{"dataset": "capsule endoscopy frames (Kvasir-Capsule)", "image_size": 32, "objective": "v", "cond_dim": 256, "num_classes": 11, "norm": "layernorm", "mlp_ratio": 4, "patch_size": [2, 2], "learning_rate": 0.001, "beta1": 0.9, "batch_size": 64, "epochs": 18.9, "decay_fraction": 0.2, "final_lr_fraction": 0.1}
Rows from block 3, named by matrix and row number. Each number is 500 + 25 x the weight over its row's rms, rounded and kept within 0 to 999. All counts start at 0. Numbers have three digits each.
# ada: adaLN modulation (shift, scale and gate of each sublayer stacked) (model.blocks.3.ada.weight, 1152x256), inputs 0-127
ada.680:457489488518490551496502505557474493514498494533524522517487461462509503521500469509493523461514502529507488520482496516494508502485511521465463481519484489511554518568483488522492525527507467488484541447473483490515443508496500478471515519494521525493498531504483524507494474495474503509454510543527507504469524489523497482481485539499530505475527511477492491546462526490459463532521
ada.681:476517511522535486504470509470468528503528482476460505466462471502503497470494508521518482490497451489519519487470515566509493484498543493490517498535514482472546492448517485476447486500483526502492521488512508465458494490477547500501531502500458492490524500483509536473486512491520492558511532532536493534584509498487561496543502521480523485462485486487490526501520492511498508505482
ada.682:494510514498476507563519509525522517536518503497534509514506492506470492530499528443482471512468505487484456470510519479531538485504528543511539507538511535468538532477498498526512521531522475526504508509527535529499484513477516542535549517485503519506512514497478510499484506470451518505528497545488500489500481511469493523492509540533503508461477528491530502519467469497524489519480
ada.683:467455485509502549452494488537493490496488478521513465478467471476451490478497483537467510494501526519554526515483497520486512512507497483488461470474489493501529517552502490524530491504484505506473511443469460494528477532493474476447495511481516505491504535562515527532514511512498488519479521474493497472482488513505514432517525502477497522496536471526461465524492511532471506528528
ada.684:459534466489517478514508477525480478531463511481503493496506447478488499496474523496497504470491467525526487505489484537475521465494511509463509500488465483497547494500459466482479493479462549507516473498476504516463485541510503536483481496463488493549466493522461487452492526516445474528502477484468488563460522474503469468495470474560488535504508469512530552510476509524480498525522
ada.685:489571503489475486512470479523515512488513486491509528554513522500544525507477458534508495490500467486543494496492495496485493550543506486498513492534500479521482482493490465474499457492545506498514469487502508498509464489487518480508487487509496487466506521522498519518511451478527500512508502485531531532491473493497513520471471476460516497491477479482504472497575497516500493482488
ada.686:531515509503498470502509492483537499521465521461508462491524509530503500512497536469501498492482519497479475493546505478531499489469481511516527539488500543496508515506472545496476499502482500510522464549515522497500484511513525545525483453499482482525498480492463493459474503512464529475521457494455484515475495507489464522482481485558489505509520534502514552478523489495505468481485
ada.687:509478540535517492498492534503532521510527468479492491506483527494495513511496515492493480524473544489461503486512539520504497509494526501524474503515536502486527488510530520546495577520506489520528527510520509511497523463473531492549512508488487505524518488513490522483480539463490523507472468515548443489537589515464531514553535539495482485542491559464517539462492469508499483496482
ada.688:473498494479519524555510506510479486530480485544512523479486495481486505496456529488507507473485467524458486507488494506495532505448513517471535520516493483481505487464463507470495530533508491489534518504500534525485513542527448501534496496491510511503495543448523489537496514487434518526524517500486502526486568470494465514497473483465534460475476469478521502482499489501518512570497
ada.689:460517470499483514457488456548472477451483506489516521542535498501499478508513461507479506480516513500531485499483470487466510490528497498470461443480467488539515486550481445521494492468477529491526463462467456486524445507475507488445491518494501498504471504534499511493492462512505462500467508518498529534462483478522496464474499515522509533515536508502479487554483522521463460499505
ada.690:517481508465455514527505535496483503486494488519562510525540567525511511490506487499467488518500484472482486481468449459529487544522508532506493448509499520498502520468507454501537465524520427468525530493530484469515509548496479508497504511492510480468473521425509474516505461457500477479499494524480529492521439482494504509489533532512511493486520530486505502527475488451528471484474
ada.691:540483506454530487515487503483507505535503480481470517465483491518459503555444497518585500516500484489516495507496505493470489518516477503522525476518516464509507497477524518481480462472512500508470507478522492510483502494527497505496463565478448508464511493497487469483493542485544509464536561497522533537501506509495500499496494483505516433545483475530508531472463495538520499490506
ada.692:491560485504455500480507455520503489468511554491514534490544537502520487520560526493537504496504532497494515501553493469480496460485488512493475463475485482519476461526490472503455500470494504489531462509480485491512473435487536492480487498541497489560485496539519509475495456551495480456470507529516516525462483491509486515475470489525477548514514518514505496502521512541476497480514
ada.693:478531484476486495496478487497497480507487529490469504467486520512495496542475575535534524483509518532503505526582498509506499518496473503484477478484483482492521476518472504476444511438482504483510506513474498516482479435520508524527460516486486498557485482527494506438475516546481509456473508490501527524465522492516470498502471473535491484538538521499497556496495518534472513467529
ada.694:459508500538520520495493535482530503460488495493506504516512496481486491476517481511492491494499487501484528497469500519520520520491522460483488506500500510495484524478519469498492527487501471493515538513491471471506572486472546491499526497527510470491524499504489498521468487475536472529491514503512474489582534496495558502508515548512503486463522533480491481485532499448475502497502
ada.695:503509483442473484508541486556488490537480536553526505486521481487488546523501478484537489494495480496524491492463476468459508478458514522498507479484482489505495490531506475521499484516513510532470504468491475492511504544503473494473504512511549509529502502500513466525477494482532478483519534508490512513490495500499487499516492503527475528533524495508553525488437502522502521519512
ada.696:474560454471503451512498473553489457509455525488520524480550496516516508484492504495514499468496469508528497494461446477463532482494495503465519453471452462505491468509452441469500485456479516483548456512477474476500481529510486515469470519504471491539445507519493471479516491511467449506518501487464496547438501453512456493500455481513499523515511481520527530503490510482476487504505
ada.697:540481521514500469474517508433527518479505484489496496521468546526470468505511493480490511518511503486469506511521484496525472482542490482527500531492519538501477531448509544476492465511500494486494489521511505525495505513514522512514507458505527508437508480466520519513518516515537536497507481475470521460515426512507512512467518494502484501491481507488488490519518503485524509467492
ada.698:520519507487497468518501486500502504561486501498520511502514505514523509532449509475503522500501487520469478521549492481505476506490480530502525552525509506502495500508476550468501496522518495507481459526507531524505444519553471508541474493490509500511491522481493502472510499517457558493508516502463506521431474508510446500481467434513487514499511463508521536506497508541517487525516
ada.699:467526493497508497511496483511509505488470514481523512499491498514505507491529436532478512469522446513502513515440474496503483500527499489480505488485496493555480522503489495449488444488540465486495493507493440494507477526514524506481479533499526510433515525472482496501534479506561511496506456472473529498514442485518521468485478503477493524494497499500531509556519517434481484463507
ada.700:469501485530512488452499463526508498496500489461470483530475492512478469532483447497493517493505494522497503527505486503467506473553500509486470523532490492530519508508501480493483467538488552517487481458462498548492426518504522500477493507482492508469498510571450548478469504530526486515470517524492492523457447507507504471473486475525520511471510466520493469541524516530490487508544
ada.701:505454499495526497590473510531501492543488472486511494471507479528489500481524489482497499498475480531548479512507528497519522511527472504505516514490499516506514526548492513505513464506509462497454496496509486481521476500530541502515502480511482516482497522519482515484489484499463507480509447498502541510523489503478479462518506525534493517512544558486507578537506488472497449485532
ada.702:528465520531527536515493535487530507488530447471487453488492524494479465516512524471513483528462562504507472490565550496529527495511498495533489520504519534492533522517518535548506552517482490523504522510513537491518529457492554498535531481493468495503512487559476545483491516500466509477489494537535467466525521523464504528500531546546510492507505576507474504492502471480504483490504
ada.703:519483545538526492531480528494516536516510479473521511511495523499527507480505484501457475520468502492488469485462533541524497535529525474528505520537545518522518539502530549511499520536520494527493510511536502479481501512498535515540510524479483524452545522490457526476514519462506553501508455519532488513558519529463537514531526544466511520505496544501485541527515467450511477471484
ada.704:469521492512511502482491508499496484513473504514506505499520459461507503464502523514486527465514473532501528526476484539479483509474498476461475511480487467483511463520467510479467541489471498472519507514485505476479511505520494504516489496502480484552464518476482485487476484494447519522459504480484450539482600468518479489553479495482501497514525490486487519484521517477462509485507
ada.705:473524469465488497461496470549502477491462546517510521486536472479515520486501513518514519461518509516540489513490460461475508485473490514473462466463458493497524502547472465505483472463494505489490487506463467485500475539495513530447499457504506493534478486510483485496483466523499470498464500487486511517457495485526475505496468523536476525509507527512503534486489532504465496505521
ada.706:466525484540467500479459487490477500464532530471489514483493517475520460482533533495469501484522498494488499497551491513490488487519497515476486458486482473500522484487494450483461500477477546469510501504484489467478455410466534482479496514530476496560498486487488545442456485560494472495472510532524476514498476482515505511505483513529494535506523513502476513549521517520489495470495
ada.707:518452515536507561473531508493486494510509450506491485525491502485528520501478494507494509517508548492476492503534516521513485533458491494511483503519510510517505494524502530534526541525495475513524504470495502511561520460488481450497486507489508479487487518509515510557528506488501524523483517525535471465462525501511493499457518491449504471493473501472491447456484504494504486547483
ada.708:433533481526508483479480486540510483475479522486536530524518504496510480486556451503476509480511479514503513513419469513474506485518513473470454447491481484530495493527499432488493501479502497478502476498462450470491490509494523495463505523499501513491493512534472486493505490487539441505463474492491485500527512475513523477525494527489502524510518520500511510549521515434451485457522
ada.709:506531475492494521490500482554488469502462499535521508510523495513506498523498451482507528467521489510506515512464454458470497506454492502482505509491470497536497483550458500496521509535517476508525484469480480512545493547526465475486497510512540513483451543498493466538485491477488508498501536531462492496422491468538443502497469485461492492492531496498511471493474526477462499549498
ada.710:481533471486519490526480470521487477516458525491514472445506446502518511467517507544492517456505462531551506515521486491471506501484478488474519527471465491514524486529450495467496481487467530491489470492480496470516460517528489509491472483496502480548477525514483496504499496548467494521509477471479507529469503475518459471508461463526480526506546474549502546486510521511477477511517
ada.711:509474526507526496512481529458506520491515475472513490501485519524529482486472496504436518499509468504466484517489499536498490521546490502504517553508525507512519517459509536479477531529493515499492526523514517509470513519510500517554513477479506486463528504453501527522476523485511543548504503484496482503545544503504509509532507516479509506482479515483492517501497496479531505478490
ada.712:514483535525485532503514531490510536470541494530517519539493529510475489521536482481463498529501524489456516499498510480521484512520520497518483526521537525480483519497539528518553548543534451504473529509517513528506529478495477479530553517495519526471527492475512513531522509473509541492484505506506481439526479522495531529494540539467518488497488524487473444525488492479509523488496
ada.713:483487492469458482553510487507484507490503522512535518530501455541465460518555478470468511485501468527527465519493502478496522488556480527493507526487493514500505529524487519491514462511546507496425492464499487505486461503517506497492523481518515548477501528511505510520499486529477532502502500493476587494499464501504483464509498505541490535469532514513509524581502507518506469479536
ada.714:510533488485476510498537497521482501493507530505485509512481537478509493498486525493508477518492500474508503475483458536523519491511529516508535448522495502504532533444512457493490431485496524520521517497511497530489516541479496530466502499492517518461501491496515497487523519504523468514545504504485522502477423510490505523458495501510511496462445465521468495520473489508535553513489
ada.715:488527498510498462543491518466544511502526520471495494514483519534505473494506480494529497510497451501520478505502503495509504489543508507502515549513503507476486484453518469463515476491540510489458484515502519492494504499505503493550534494547475504472528473498500527475512495502526482529513504462537524447579461503494525536543510509501484502512500517517488508495554500504503487459514
ada.716:532493496482506469559541515444503499493522505498489495454508493520494472478511527481485464526459479482484477472503519526514547477517501541524564513487500515476505491427501487493507488508505546496505546510529529487476522484494486526516515511502473504496495475481522495507509524526455463516560493502505490499538468498455495526501514510523523498482471503531511494493511458492551499486483
ada.717:540478545535497503521493532469526541488540493484503487510487532521493498522512515483473472535477524476459482473520543505530495510517526502539515544525545538483504519474539553520508545535525491525506526524538536510479517483485510513563538517480491514485541473486482519486493524491493543492513483524524469478558497536470536540523543533496519487497496551487500495510519469492527495481472
ada.718:502456501485462554547540500525486489517500466523517526510504491504504517524503485481485506509482513521500474509527528506527522529493484528509492528543501533528529523536490519522508514541525450501486514465498519524511456512515480492526526529487497526457482548526502498532486472488456512481492498550485551505480475507492471494439503509507535494460522536484522488537491493500495450538520
ada.719:459529483472481478541523496550473491494486539523539540513508450468532529463530487535473500471506449523525493504444509531483510520505513513479535480478489471495503480520488480478476490499522535505495529491497469476472477486510474490488483521521512523524523519486503501503526491525518491525516500478545537544532520492505510471517478507464508529526515463488506495536507506506487485498507
ada.720:493532502526529516464464512521499492472507475523519517521526497479519488469534510509505520505505547525543532527498530500490486523508496440507440485488505487507484490563504513521531563455505476498516491492469488467515529439501491482502514504514505506524482505601487498497535486502507503504434481481534512476495534504509512491509494520476510506520512526506478488515524514460421491487532
ada.721:470478512518497523470481517526542503474479500496554487549522509497491493469542458511472516497499525525521511523451493482504499528509521466494433513498509535524504526543516499535518523520531469498486513504469480483513519540496514494511525476510519520474517507537477507522480488455520494525445467479491480447540523509504530503520530538489504511500513546496482484513512509435459468488527
ada.722:446518499525499505458474497540510494507479490501514523540519493488517517507492456520492531460523505531493517535470485501480483513476519475462434495504496474517506484551485492499497546502511454484512493489459473487513489491502500457496493502503507502507500530525485499503477493468510505516430494499510459497490568476526519497502481513460494493530517519467518507489514529462431471514524
ada.723:457507480467508513477492481528469486506447509547518504508517477508511529471491454516504531459541445514527524519430443499479472501474495480453492506472476486518468506507468487462512473501484473472498476491483476482526485586524464500472483488510520492484480534432510462532506464467517519510490498469440511523471516469545484473492477482474515499493509458479497489519488537459481498506499
ada.724:448527509535486492510486550514517515515503467491512512524488473488520515483476482526462498469494469516484492503464514550521503537509548454472495547547509492469529521496496495489503560529522493508517531495494503488467530497479521490536530512500485495478522531502457534514483513457505516561476497496534459511551550495493549501538494541468486504506509509494492507493538497462456492498497
ada.725:510500535514504487524504531488518534508526479499488492521474535503519516492510500504482455537458508474488491466483534548543511519539547481538507516531539538488505524464542503526501509517521510535516537501530512497472532502470527513539539497487499504463543477506499515495511522480533495517516481505524484477587473536448561517512543534492499506487480533492508502507516454474519508466479
ada.726:525489552524493520479514540463521547490550488498491492515470534496474477518505515485487478544474554476478501482539541515530487503528530510545489533510554533479531543483552546545516546527509500533495542503531532531488537470470522500540544496491486525488546476507488532493489529494512540490488495517533487480551500549465552530495546543513490488511491544494482485502509471512512510487485
ada.727:514485515507507528543445540460481521470539454492505519481497444484509495439505528536462505481521465496537515498511549541527484537513492473500547542495509477461535507483495528482519521487516479484473523501525534454510510464480487490520521516518511499505507537452513514520511489490500536550520496485546546509529532496513514502534488527475509507486501499483471506493543508507504479518474
ada.728:529470517485502518531530528458514513506518495500480500501487456517483485524491554512497499498512490494468503493516532492528489499481500489508545525520516490456502495465502547489539527484512471495497524531533543517512542484504468532524505510474515491518510495449530467536534528480490545492534501481512484479518565499507500504509504491471533461474441470511488471450487496490511539515470
ada.729:516490502533553480428530505491511497472483495489450478500474493497485507494479525532479504505511515489465549494480483528505478493466517484505499528494499512480525495485503522504515523506472520520536501524503524516504531571495487556498504486468532470510488453504471461491508541479501505525503511484478429490486509509511500496531510472483522474486474449500486494450505507473494537528477