{
  "arch": "dit",
  "model": "class-conditioned image diffusion model",
  "dataset": "capsule endoscopy frames (Kvasir-Capsule)",
  "train_examples": 42238,
  "image_size": 32,
  "horizontal_flip": true,
  "conditioning": "class",
  "objective": "v",
  "cond_dim": 256,
  "targets": ["finding"],
  "num_classes": 11,
  "cond_dropout": 0.2,
  "norm": "layernorm",
  "hidden_act": "gelu_tanh",
  "mlp_ratio": 4,
  "head_dim": 16,
  "fused_qkv": true,
  "qk_norm": true,
  "inner_norm": false,
  "patch_size": [2, 2],
  "layers": 14,
  "width": 192,
  "positions": "rope",
  "optimizer": "adamw",
  "learning_rate": 0.001,
  "beta1": 0.9,
  "beta2": 0.99,
  "eps": 1e-08,
  "max_steps": 12500,
  "batch_size": 64,
  "epochs": 18.9,
  "lr_schedule": "wsd_sqrt",
  "decay_fraction": 0.2,
  "final_lr_fraction": 0.1,
  "warmup_steps": 620,
  "weight_decay": 0.2
}
Rows from block 3 of a small class-conditioned image diffusion model, named by matrix and row number. Rows with one number belong to one neuron. Each number is 128 + 24 x the weight over its row's rms, rounded and kept within 0 to 255. All counts start at 0. After the name is the row's rms in percent of the matrix's.
Before each neuron's rows are labels from the 100 images, of 14976 (inputs lightly noised), where the neuron reaches its highest value: "strongest on" is what is common among them; "colour at peak" is the nearest of a few named colours to the mean colour under the peak. Only what is clearly more common there than usual is listed. The data: capsule endoscopy frames (Kvasir-Capsule).
# fc1: MLP up (model.blocks.3.mlp.fc1.weight, 768x192), inputs 112-139
# fc2: MLP down (model.blocks.3.mlp.fc2.weight, 192x768, transposed), outputs 112-139

strongest on: finding: angiectasia
colour at peak: grey
fc1.271 042 [142 115  86 120 132 108 120 143 118 129 143 151 108 149 152 161 177 163 160 128 129 106 131  97 114 106 126 119]
fc2.271 054 [112 115 102 138 145 140 121 142 118 110 178 110 155 163  89  92 138 142 131 138  91 119 119 131 150 126 124 135]

strongest on: finding: ileocecal valve
colour at peak: orange
fc1.342 084 [122 158 153 138 148 123  95 122 130 156 149 153 133 145 156 164  79 131 146 100 109 102  70  87 126 174 107 138]
fc2.342 088 [151 139 143  91 129 126 110 112 115 129 112  88 167 145 120 133 114 116 140 136  92 139 142 133 111 130 148 130]

strongest on: finding: pylorus
colour at peak: grey
fc1.440 148 [144 125 152 147 133 139 141  89 130 110 124 188  76 171 121 110 115 113 130 111 148 110 131 105 184 159 131 149]
fc2.440 125 [123 168 108 138 101  92 111 109 134 143  63 140 117 150 136 113 157 103  97 121 134 104 155 108 113 126 123 141]

strongest on: finding: foreign body
colour at peak: pink; grey
fc1.104 129 [144 179 140  89 177 147 128 101 112 119 112 113  97 120 101  88 163 134 136 138 103 104 143 144 121 147 111 118]
fc2.104 116 [ 89 106 140 120 136 109 121 139 134  70 129 176 136 105 173 108 150 142 100 123 128 123  89 117 104 166 116 120]

strongest on: finding: ileocecal valve
colour at peak: pink; white
fc1.732 066 [111  69 138  84 132 129 134 136 146 123 122 134  99 148 131  98 111 144 126 142 120 128 147 146 146 129 130  98]
fc2.732 056 [123 136 142 165 198 133 124 124 131 104 155 104  93 139 107 137 123 136 129 110 112 199 127 152 118 161 116 106]

strongest on: finding: foreign body
colour at peak: yellow; orange
fc1.560 138 [190 116 136 101 106 113 179 108 110 158  91 117 117 111 146 139 122 140 150 127 142 131 109 157 126 117 156 124]
fc2.560 152 [ 97 187 144 164 114  93 139 143 114 158 123 122 138 161 135  88 108 154 121 110 128 128 118 167  95 137 116 138]

strongest on: finding: reduced mucosal view
colour at peak: orange
fc1.329 078 [102 168 140 122 113 132 122  86 131 143 109 146 138  95 143  98 128 105 151 142 122  91  85 112 172  98  97 145]
fc2.329 078 [ 91 128 119 124  73 106 140 175 110 113 102 139 140 178 138  91  99 157 136 121 158 120 121  93 133  85 117 113]

strongest on: finding: angiectasia
colour at peak: grey
fc1.753 065 [130  87  92  75 148 119 134 124 110 134 146 133  84 100 107 104 123 145 147  90 123 130 132  96 149 138 125 144]
fc2.753 062 [110 165 140 142 145 133 185 111 124 109 155 147 171 139 101 103 137 104 153 150 165 111 116 126 176 144 164 135]

strongest on: finding: angiectasia
colour at peak: grey
fc1.607 034 [153 153 117 158 141 125 102 119 123 147 138 117 137 115 114 127 139 185 114 120 176 150 139 187 135 172 100 113]
fc2.607 039 [133  97 127 117  78 123 102 144  89 131 159 145 127 143 124 135 106 102 137 107 121 107  50 131 129 121 105 130]

strongest on: finding: foreign body
colour at peak: orange
fc1.564 040 [100 134 109 134 132 112 152 119 127 117 165 149 131 162 167 130 127 105 134 181 125 118 165 130 112 104 133 114]
fc2.564 051 [118 139 111 155 149 123 139 123 111 105 128 112 146 131 132 126 144 159  99 102 141  62 132 121 135 152 129 129]

strongest on: finding: ileocecal valve
colour at peak: black
fc1.302 096 [107 125 112 124 139 158 136  81 128  97 119 161 146 135  61 156 180 132 159 136 142 100  91 127 138  74 150 117]
fc2.302 102 [124 134 151 111 140 119 132 138 130 132 122 125 180 125 151 151 118  66 126 104 153 115  96 110 132  64 126 106]

strongest on: finding: blood fresh; finding: ileocecal valve
colour at peak: pink; grey
fc1.123 036 [161  95 148 119 136 137  48 123 118 137 100 145  86 117  91 129 155 177 153 116 140 114 126 162 113 117 111  78]
fc2.123 045 [131 103 108 107 210 147 112 116 174 131 153 137  92 122 149 106 148  79 159 134  44 146 135 126 100 138 120 147]

strongest on: finding: blood fresh
colour at peak: grey; orange
fc1.467 126 [135 131 170 103 124 119 110 110 167 141 161 163  48 130 150 151 144 118 144 116 124 137 103 137 153 152 141 104]
fc2.467 132 [151 143 117 163 148 133 117 112 141 144  88 136 109 143 152 135 160 127 110 124  80  95 133 132 149 136 138 120]

strongest on: finding: blood fresh
colour at peak: grey
fc1.601 152 [148 140 157 141 134 116 115 155 116 122 129 108  70 142 111 126 117 140 145 117 133 131 134 127 149 149 122 128]
fc2.601 151 [128  89 129 112 105 131 134 136 144 119 102 123  74 107 165 153 115  99 162 118 114 121 163 126 120 196 140 129]

strongest on: finding: ileocecal valve; finding: blood fresh
colour at peak: orange
fc1.250 034 [142 107 153 113 119 136  64 165 100 126 141 142 119 130 105 123 129 156 152 152 153 147 152 165 124 109 106  84]
fc2.250 042 [125 131 121 131  83 136 118 124 139 125 150 136 110 122 143 118 160 141 172 108  50 132 103 127 139 129 124 119]

strongest on: finding: foreign body; finding: pylorus
colour at peak: pink; white
fc1.85 154 [132 146 177 145 118 133 117 165 147 117 122 126  97 131 107  98 126 126 139 145 113 168 103 127 146 126 132 105]
fc2.85 161 [134 117  89 126  90 128 124 135 112 106 171 103  90 131 115 140 136 139 106 124 140 164 116  99 133 140 126 108]

strongest on: finding: reduced mucosal view
colour at peak: orange
fc1.663 090 [108 190 130 137 121 107 110  78 142 140 118 137 135  80 101 122 118 113 150 159 120  94 135 108 181 140 144 111]
fc2.663 114 [ 64 132 127  91 107 112 113 147 122  91  98 118 126 159 132 179 124 156 104 130 116  93 134  55 125 159 126 119]

strongest on: finding: foreign body
colour at peak: yellow; pink
fc1.260 107 [132 149 126 118  98 125 114 204 106 114 147 152 123 125 107 123  99 128  92 154 106 157 131 155 122 140 120 114]
fc2.260 098 [164 126 157 155 128 113 137  94 137 138 114 137 164 135 144 121 177 121 141 121 156  77 104 154 147 161 125 124]

strongest on: finding: reduced mucosal view
colour at peak: orange; yellow
fc1.478 101 [118 168 121 119 127 101  93 136 157 125 118 137 147  80  83 112 107 120 126 128 124 122 114 104 188 115 134  92]
fc2.478 112 [ 98 167 138  68 130 158 126 119 113 126 143  93 107 148 188 162 104 110 136 108 136  96 157  77 111 126 126 107]

strongest on: finding: foreign body
colour at peak: pink; yellow
fc1.178 102 [150 116 132  77 170 122 155  99 107 125 100  99 106 115 110 102 115 142 134 116 136 128 160 113 152 115 148 136]
fc2.178 107 [128 175 152 126 129  99 128  90 109 111 138 185 120 147 120 144 142 156 126 138 115 132 113 162 113 119  99 118]

strongest on: finding: foreign body
colour at peak: yellow; orange
fc1.362 121 [128 138 102  65 108 102 149 137 144 117 124 138 100 118 106 108 122 117 139 116 129 128 159 132 113 141 130 114]
fc2.362 132 [141 133 128 155 186 101 110 106 124 112 135 187  86  87 160 138 151 126 117 115 130 105 113 127 154 166 148 124]

strongest on: finding: foreign body; finding: pylorus
colour at peak: pink; white
fc1.648 063 [128  94 138  94 124 112 125 129 125 129 116 134  85 151 136 117 148 129 139 106 107 136 147  99 176 135 138 111]
fc2.648 059 [122 141 182 134 179 140 119 130 104 117 129 118  73 132  97 132 106 182 115 134 127 127 120 148 171 163 141 133]

strongest on: finding: foreign body
colour at peak: white
fc1.737 089 [141 105 185 101 159 147 165  97 136 119 107 134  77 166 116 139 155 142 138 149 112 113 116 102 176 112 125 145]
fc2.737 091 [ 95 147 143 118 189 157 119 123 125 120  83 140 136 154 146 131 119 114 126 133 114 137 107 153 134 111 106 128]

strongest on: finding: ileocecal valve
colour at peak: grey
fc1.464 050 [132 110 113 129 132 136  96 145 125 117  94 106  79 128 103 142 182 147 175  84 128 125 114 162 144 162 117  93]
fc2.464 060 [139  78 133  97 144 147 114 120 124 134 129 140 122 157  94  87 145 130 122 136 132 157 126 119  99 129 143 148]

strongest on: finding: ileocecal valve
colour at peak: orange
fc1.333 120 [132  85 101 123  95 161 110 109  84 101 152 148 137 129 127 106  93 111  86 101 120 109 121 158 120 124 138  99]
fc2.333 113 [115 155 129 145 134 129 130 119 119 122 111  42 156 116 113 138  78 112 150 144 128 116  90 109 130  86 126 128]

strongest on: finding: pylorus
colour at peak: grey
fc1.263 059 [130  71 125 108 120 124 110 138 110 126 146  87 124  71  65  96 148 141  90 144 140 135 140 103 128  55 152 104]
fc2.263 062 [144 165 107 131 149 138 140 136 133 107 186  98 109 125 164 130 128  35 144 133 173 123 101 139 112  74 120 125]

strongest on: finding: pylorus
colour at peak: grey; pink
fc1.160 086 [108 113 152  89 128 129 155 133 113 119 125 108 119 154 110  92 122 123 134 167  95 129 139 115 146  65 129 122]
fc2.160 108 [142 188 137 117 154  86 105 143 115 131  87 131  89 128 149 101 129 124 112 143 116 130 132 158 115  89 139 117]

strongest on: finding: pylorus
colour at peak: grey
fc1.571 034 [ 85 122  81  99 129 126  99 120 140 116 117 141 105 148 119 139 127 124 132 118 101  97 130 171 132 122 141 117]
fc2.571 048 [130 109 166 129 176 132 198 134 157 121 124  84 148 134 144 128 136 119 152 137 100  74 175 128  68 128 121 140]

strongest on: finding: ulcer
colour at peak: black
fc1.344 040 [158 141 184 140 117  89 147 154 131 148 171 110 144 166 145 121 109 110 119 153 147 138 137  60 130  60 140 128]
fc2.344 046 [132 170 211 141 114 130  96 104  97 114 110 167 132 123 132 135 122 191 108 122 143 155 188 136 162 119 141 100]

strongest on: finding: pylorus
colour at peak: pink
fc1.455 077 [143  96 133  92 117 119 115 108 114 148 122 155 107 127 155 121 103 129  94 141 112 137 161 148 159 136 133  92]
fc2.455 074 [ 95 171 148 154 161  78 124 144 117 114  89 143 118 129  85 141 186 139  99 133 118 169 122 170 139 147 117 121]

strongest on: finding: angiectasia
colour at peak: black
fc1.115 036 [115 152 143 134 128 133 124 127 116 136 103 118 100 109 117 123 152 142 131  87 150 116 125 172 127 161 132  88]
fc2.115 045 [132 126 188 124 128 124 143 104 124 138 127 185 109 143 131 114 119 126 114 113   9 202 123 124 144 148 145 149]

strongest on: finding: angiectasia
colour at peak: pink
fc1.577 038 [128 109 102 133 141 122  95 129 112 124 106 136  85  98  89 177 143 208 157  83 178 130 135 144 144 175 103 149]
fc2.577 042 [113 118 135 121 169 133 115 132 151 123 177 141 129 138 136  95 183  82 194 184 102 175 110 128 143 129 148 150]

strongest on: finding: pylorus
colour at peak: grey; pink
fc1.130 164 [102 143 137 135 115 112 105 170 136  73 135 135 101  93 117 135 123 129 145 111 145 148 111 106 140 113 150 106]
fc2.130 173 [ 91 123 116 106 117 113 130 181 138  91 168 147 153  92 124  90 138 132 155 156 140 147  98  97 124 159 101 125]

strongest on: finding: blood fresh; finding: pylorus
colour at peak: pink
fc1.544 136 [184 123 163 114 122  95 135 142 131 100 140 155 104 150  92 144 143 145 134 144 123 150 147 124 151 116 158 154]
fc2.544 130 [154  91 116 179 147 116 125 135 124  92 127 133  77 101 140 160 134  97 133 125 104 135 177 139 138 184 143 122]

strongest on: finding: pylorus
colour at peak: pink; grey
fc1.166 096 [118 113 154  66 106 106 153 139 123 122 123 130 102 123 117 111 119 163 124 190 107 130 144  82 136  61 138 141]
fc2.166 097 [127 152 131 137 148  95 120 116 130 135 119 181 131 146 111 130 129 128 129 136 147 165 151 144 122  92 124 114]

strongest on: finding: reduced mucosal view
colour at peak: grey
fc1.334 071 [145 134 121 117 104  82 119 134 115 121 103 124 113  90 127  88 116 120 138 144 125 168 159 133 108 130 125  89]
fc2.334 070 [140 145 166 142 157 107 134 117 117  92 144 178  84 121 145 141 147 137 118 132 106 114 131 149 146 139 149 135]

strongest on: finding: reduced mucosal view
colour at peak: black
fc1.762 048 [132 145 128 139 127 155  85 129 103 127 165 131 122 136  87 147 158 100 176 165 102 136 151 183 109 137 124 115]
fc2.762 060 [140  80 181 121 168 139 131 120  89 104  96 144 124 122 196 112 126 188 139 131  81  77 133 117 162 155 133 154]

strongest on: finding: ulcer
colour at peak: grey
fc1.463 039 [116  75 161 137 137 121 112 167 102 123 146 108  94 125 139 125 124 108 109 126 123 148 164 112 149  85 132 164]
fc2.463 047 [142 156  68 105 146 136 180 125 156  92 160 124 122 128  86 124 140  85 158 112 166 119 138 119 134  91 153 140]

strongest on: finding: foreign body
colour at peak: pink; white
fc1.434 139 [123 184 168 160  78 140 120 177 121  87 120 127 102 137 122 145 150 156 155 123 132 123 112  75 145 137 126 134]
fc2.434 123 [ 99 104 127 104  98 148 110 162 147 109  94  87 102 118 145 131 118 119 161 126 123 148 112 101 121 138 133 155]

strongest on: finding: foreign body
colour at peak: orange; yellow
fc1.584 148 [120 152 160  75 178  88 124 159 125 105 125 123 125 103  93 137 149 172 105 150 136 148 159 109 117  97 135 112]
fc2.584 129 [136  69 108 126 139 131 108 113 117 116 110 108 137 123 142 154 140 133  95 121 115 141 114 144 123 133 142 115]

strongest on: finding: blood fresh
colour at peak: red
fc1.229 160 [159 105 124 130 140 141 108 113 113 149 197 154  81 152 118 141 113 148 142 114  97 104 137 134 149 138 135 161]
fc2.229 175 [140 157 118 178  82 133 124  87 132 138 121 130 159 156 142 113 110 158 135 133 111  96 123 106 128 127 118 134]

strongest on: finding: ileocecal valve
colour at peak: black
fc1.220 034 [147 100 159 116 149 129 108 121 134 139 149 141 139 141 141 143 143 148 156 131 114 104 147 116 139 104 135 171]
fc2.220 046 [143 141 218 122 150 137  97 131  99 132 118 131 197 125 137 138 239 140 171 152 148  89 172 133 130 113 114 114]

strongest on: finding: angiectasia
colour at peak: orange
fc1.619 032 [189 134 117 117 116  70  87 165 145 133 147 126 121 143 151 162 126 182 147 133 183 136 143 105 134  89 127 160]
fc2.619 043 [153 117 132 135 217 133 124 122 139 132 162 134 156 132 112 125 153 191 134 157  53 137 152 136  96 109 142 118]

strongest on: finding: foreign body
colour at peak: yellow; orange
fc1.141 126 [130 130  91 103  94  86 134 160 136 110 104 142 130 127 133 121 137 123 129 125 120 119 142 119 121 133 130 150]
fc2.141 130 [143 152 142 131 146 110 115  90 124 102 146 173 132 114 106 122 135  95 118 114 164 167 121 122 146 143 126 119]

strongest on: finding: pylorus
colour at peak: grey
fc1.603 082 [109 109 140 136 147 125 173 146 110 154 101 146 122 148 193  83 101 126 108 116 153 148 151 135 136 168 121 137]
fc2.603 088 [130 115 114 145 147  95 138  89 136 104  83 122 174 126  80  74 138  85 107 133 139 145 138 158 143 117 139 131]

strongest on: finding: ileocecal valve
colour at peak: orange
fc1.462 033 [135 119 106 149 124 119  81 167 114 130 135 122 148 119 158 154 129 125 148 135 170 114 123 169 140 144 133 192]
fc2.462 040 [139 135 204 134 204 117 137 129 119 127 140 131 158 140  64 137 182 161 151 133  88 114 137 135 120 117 160 149]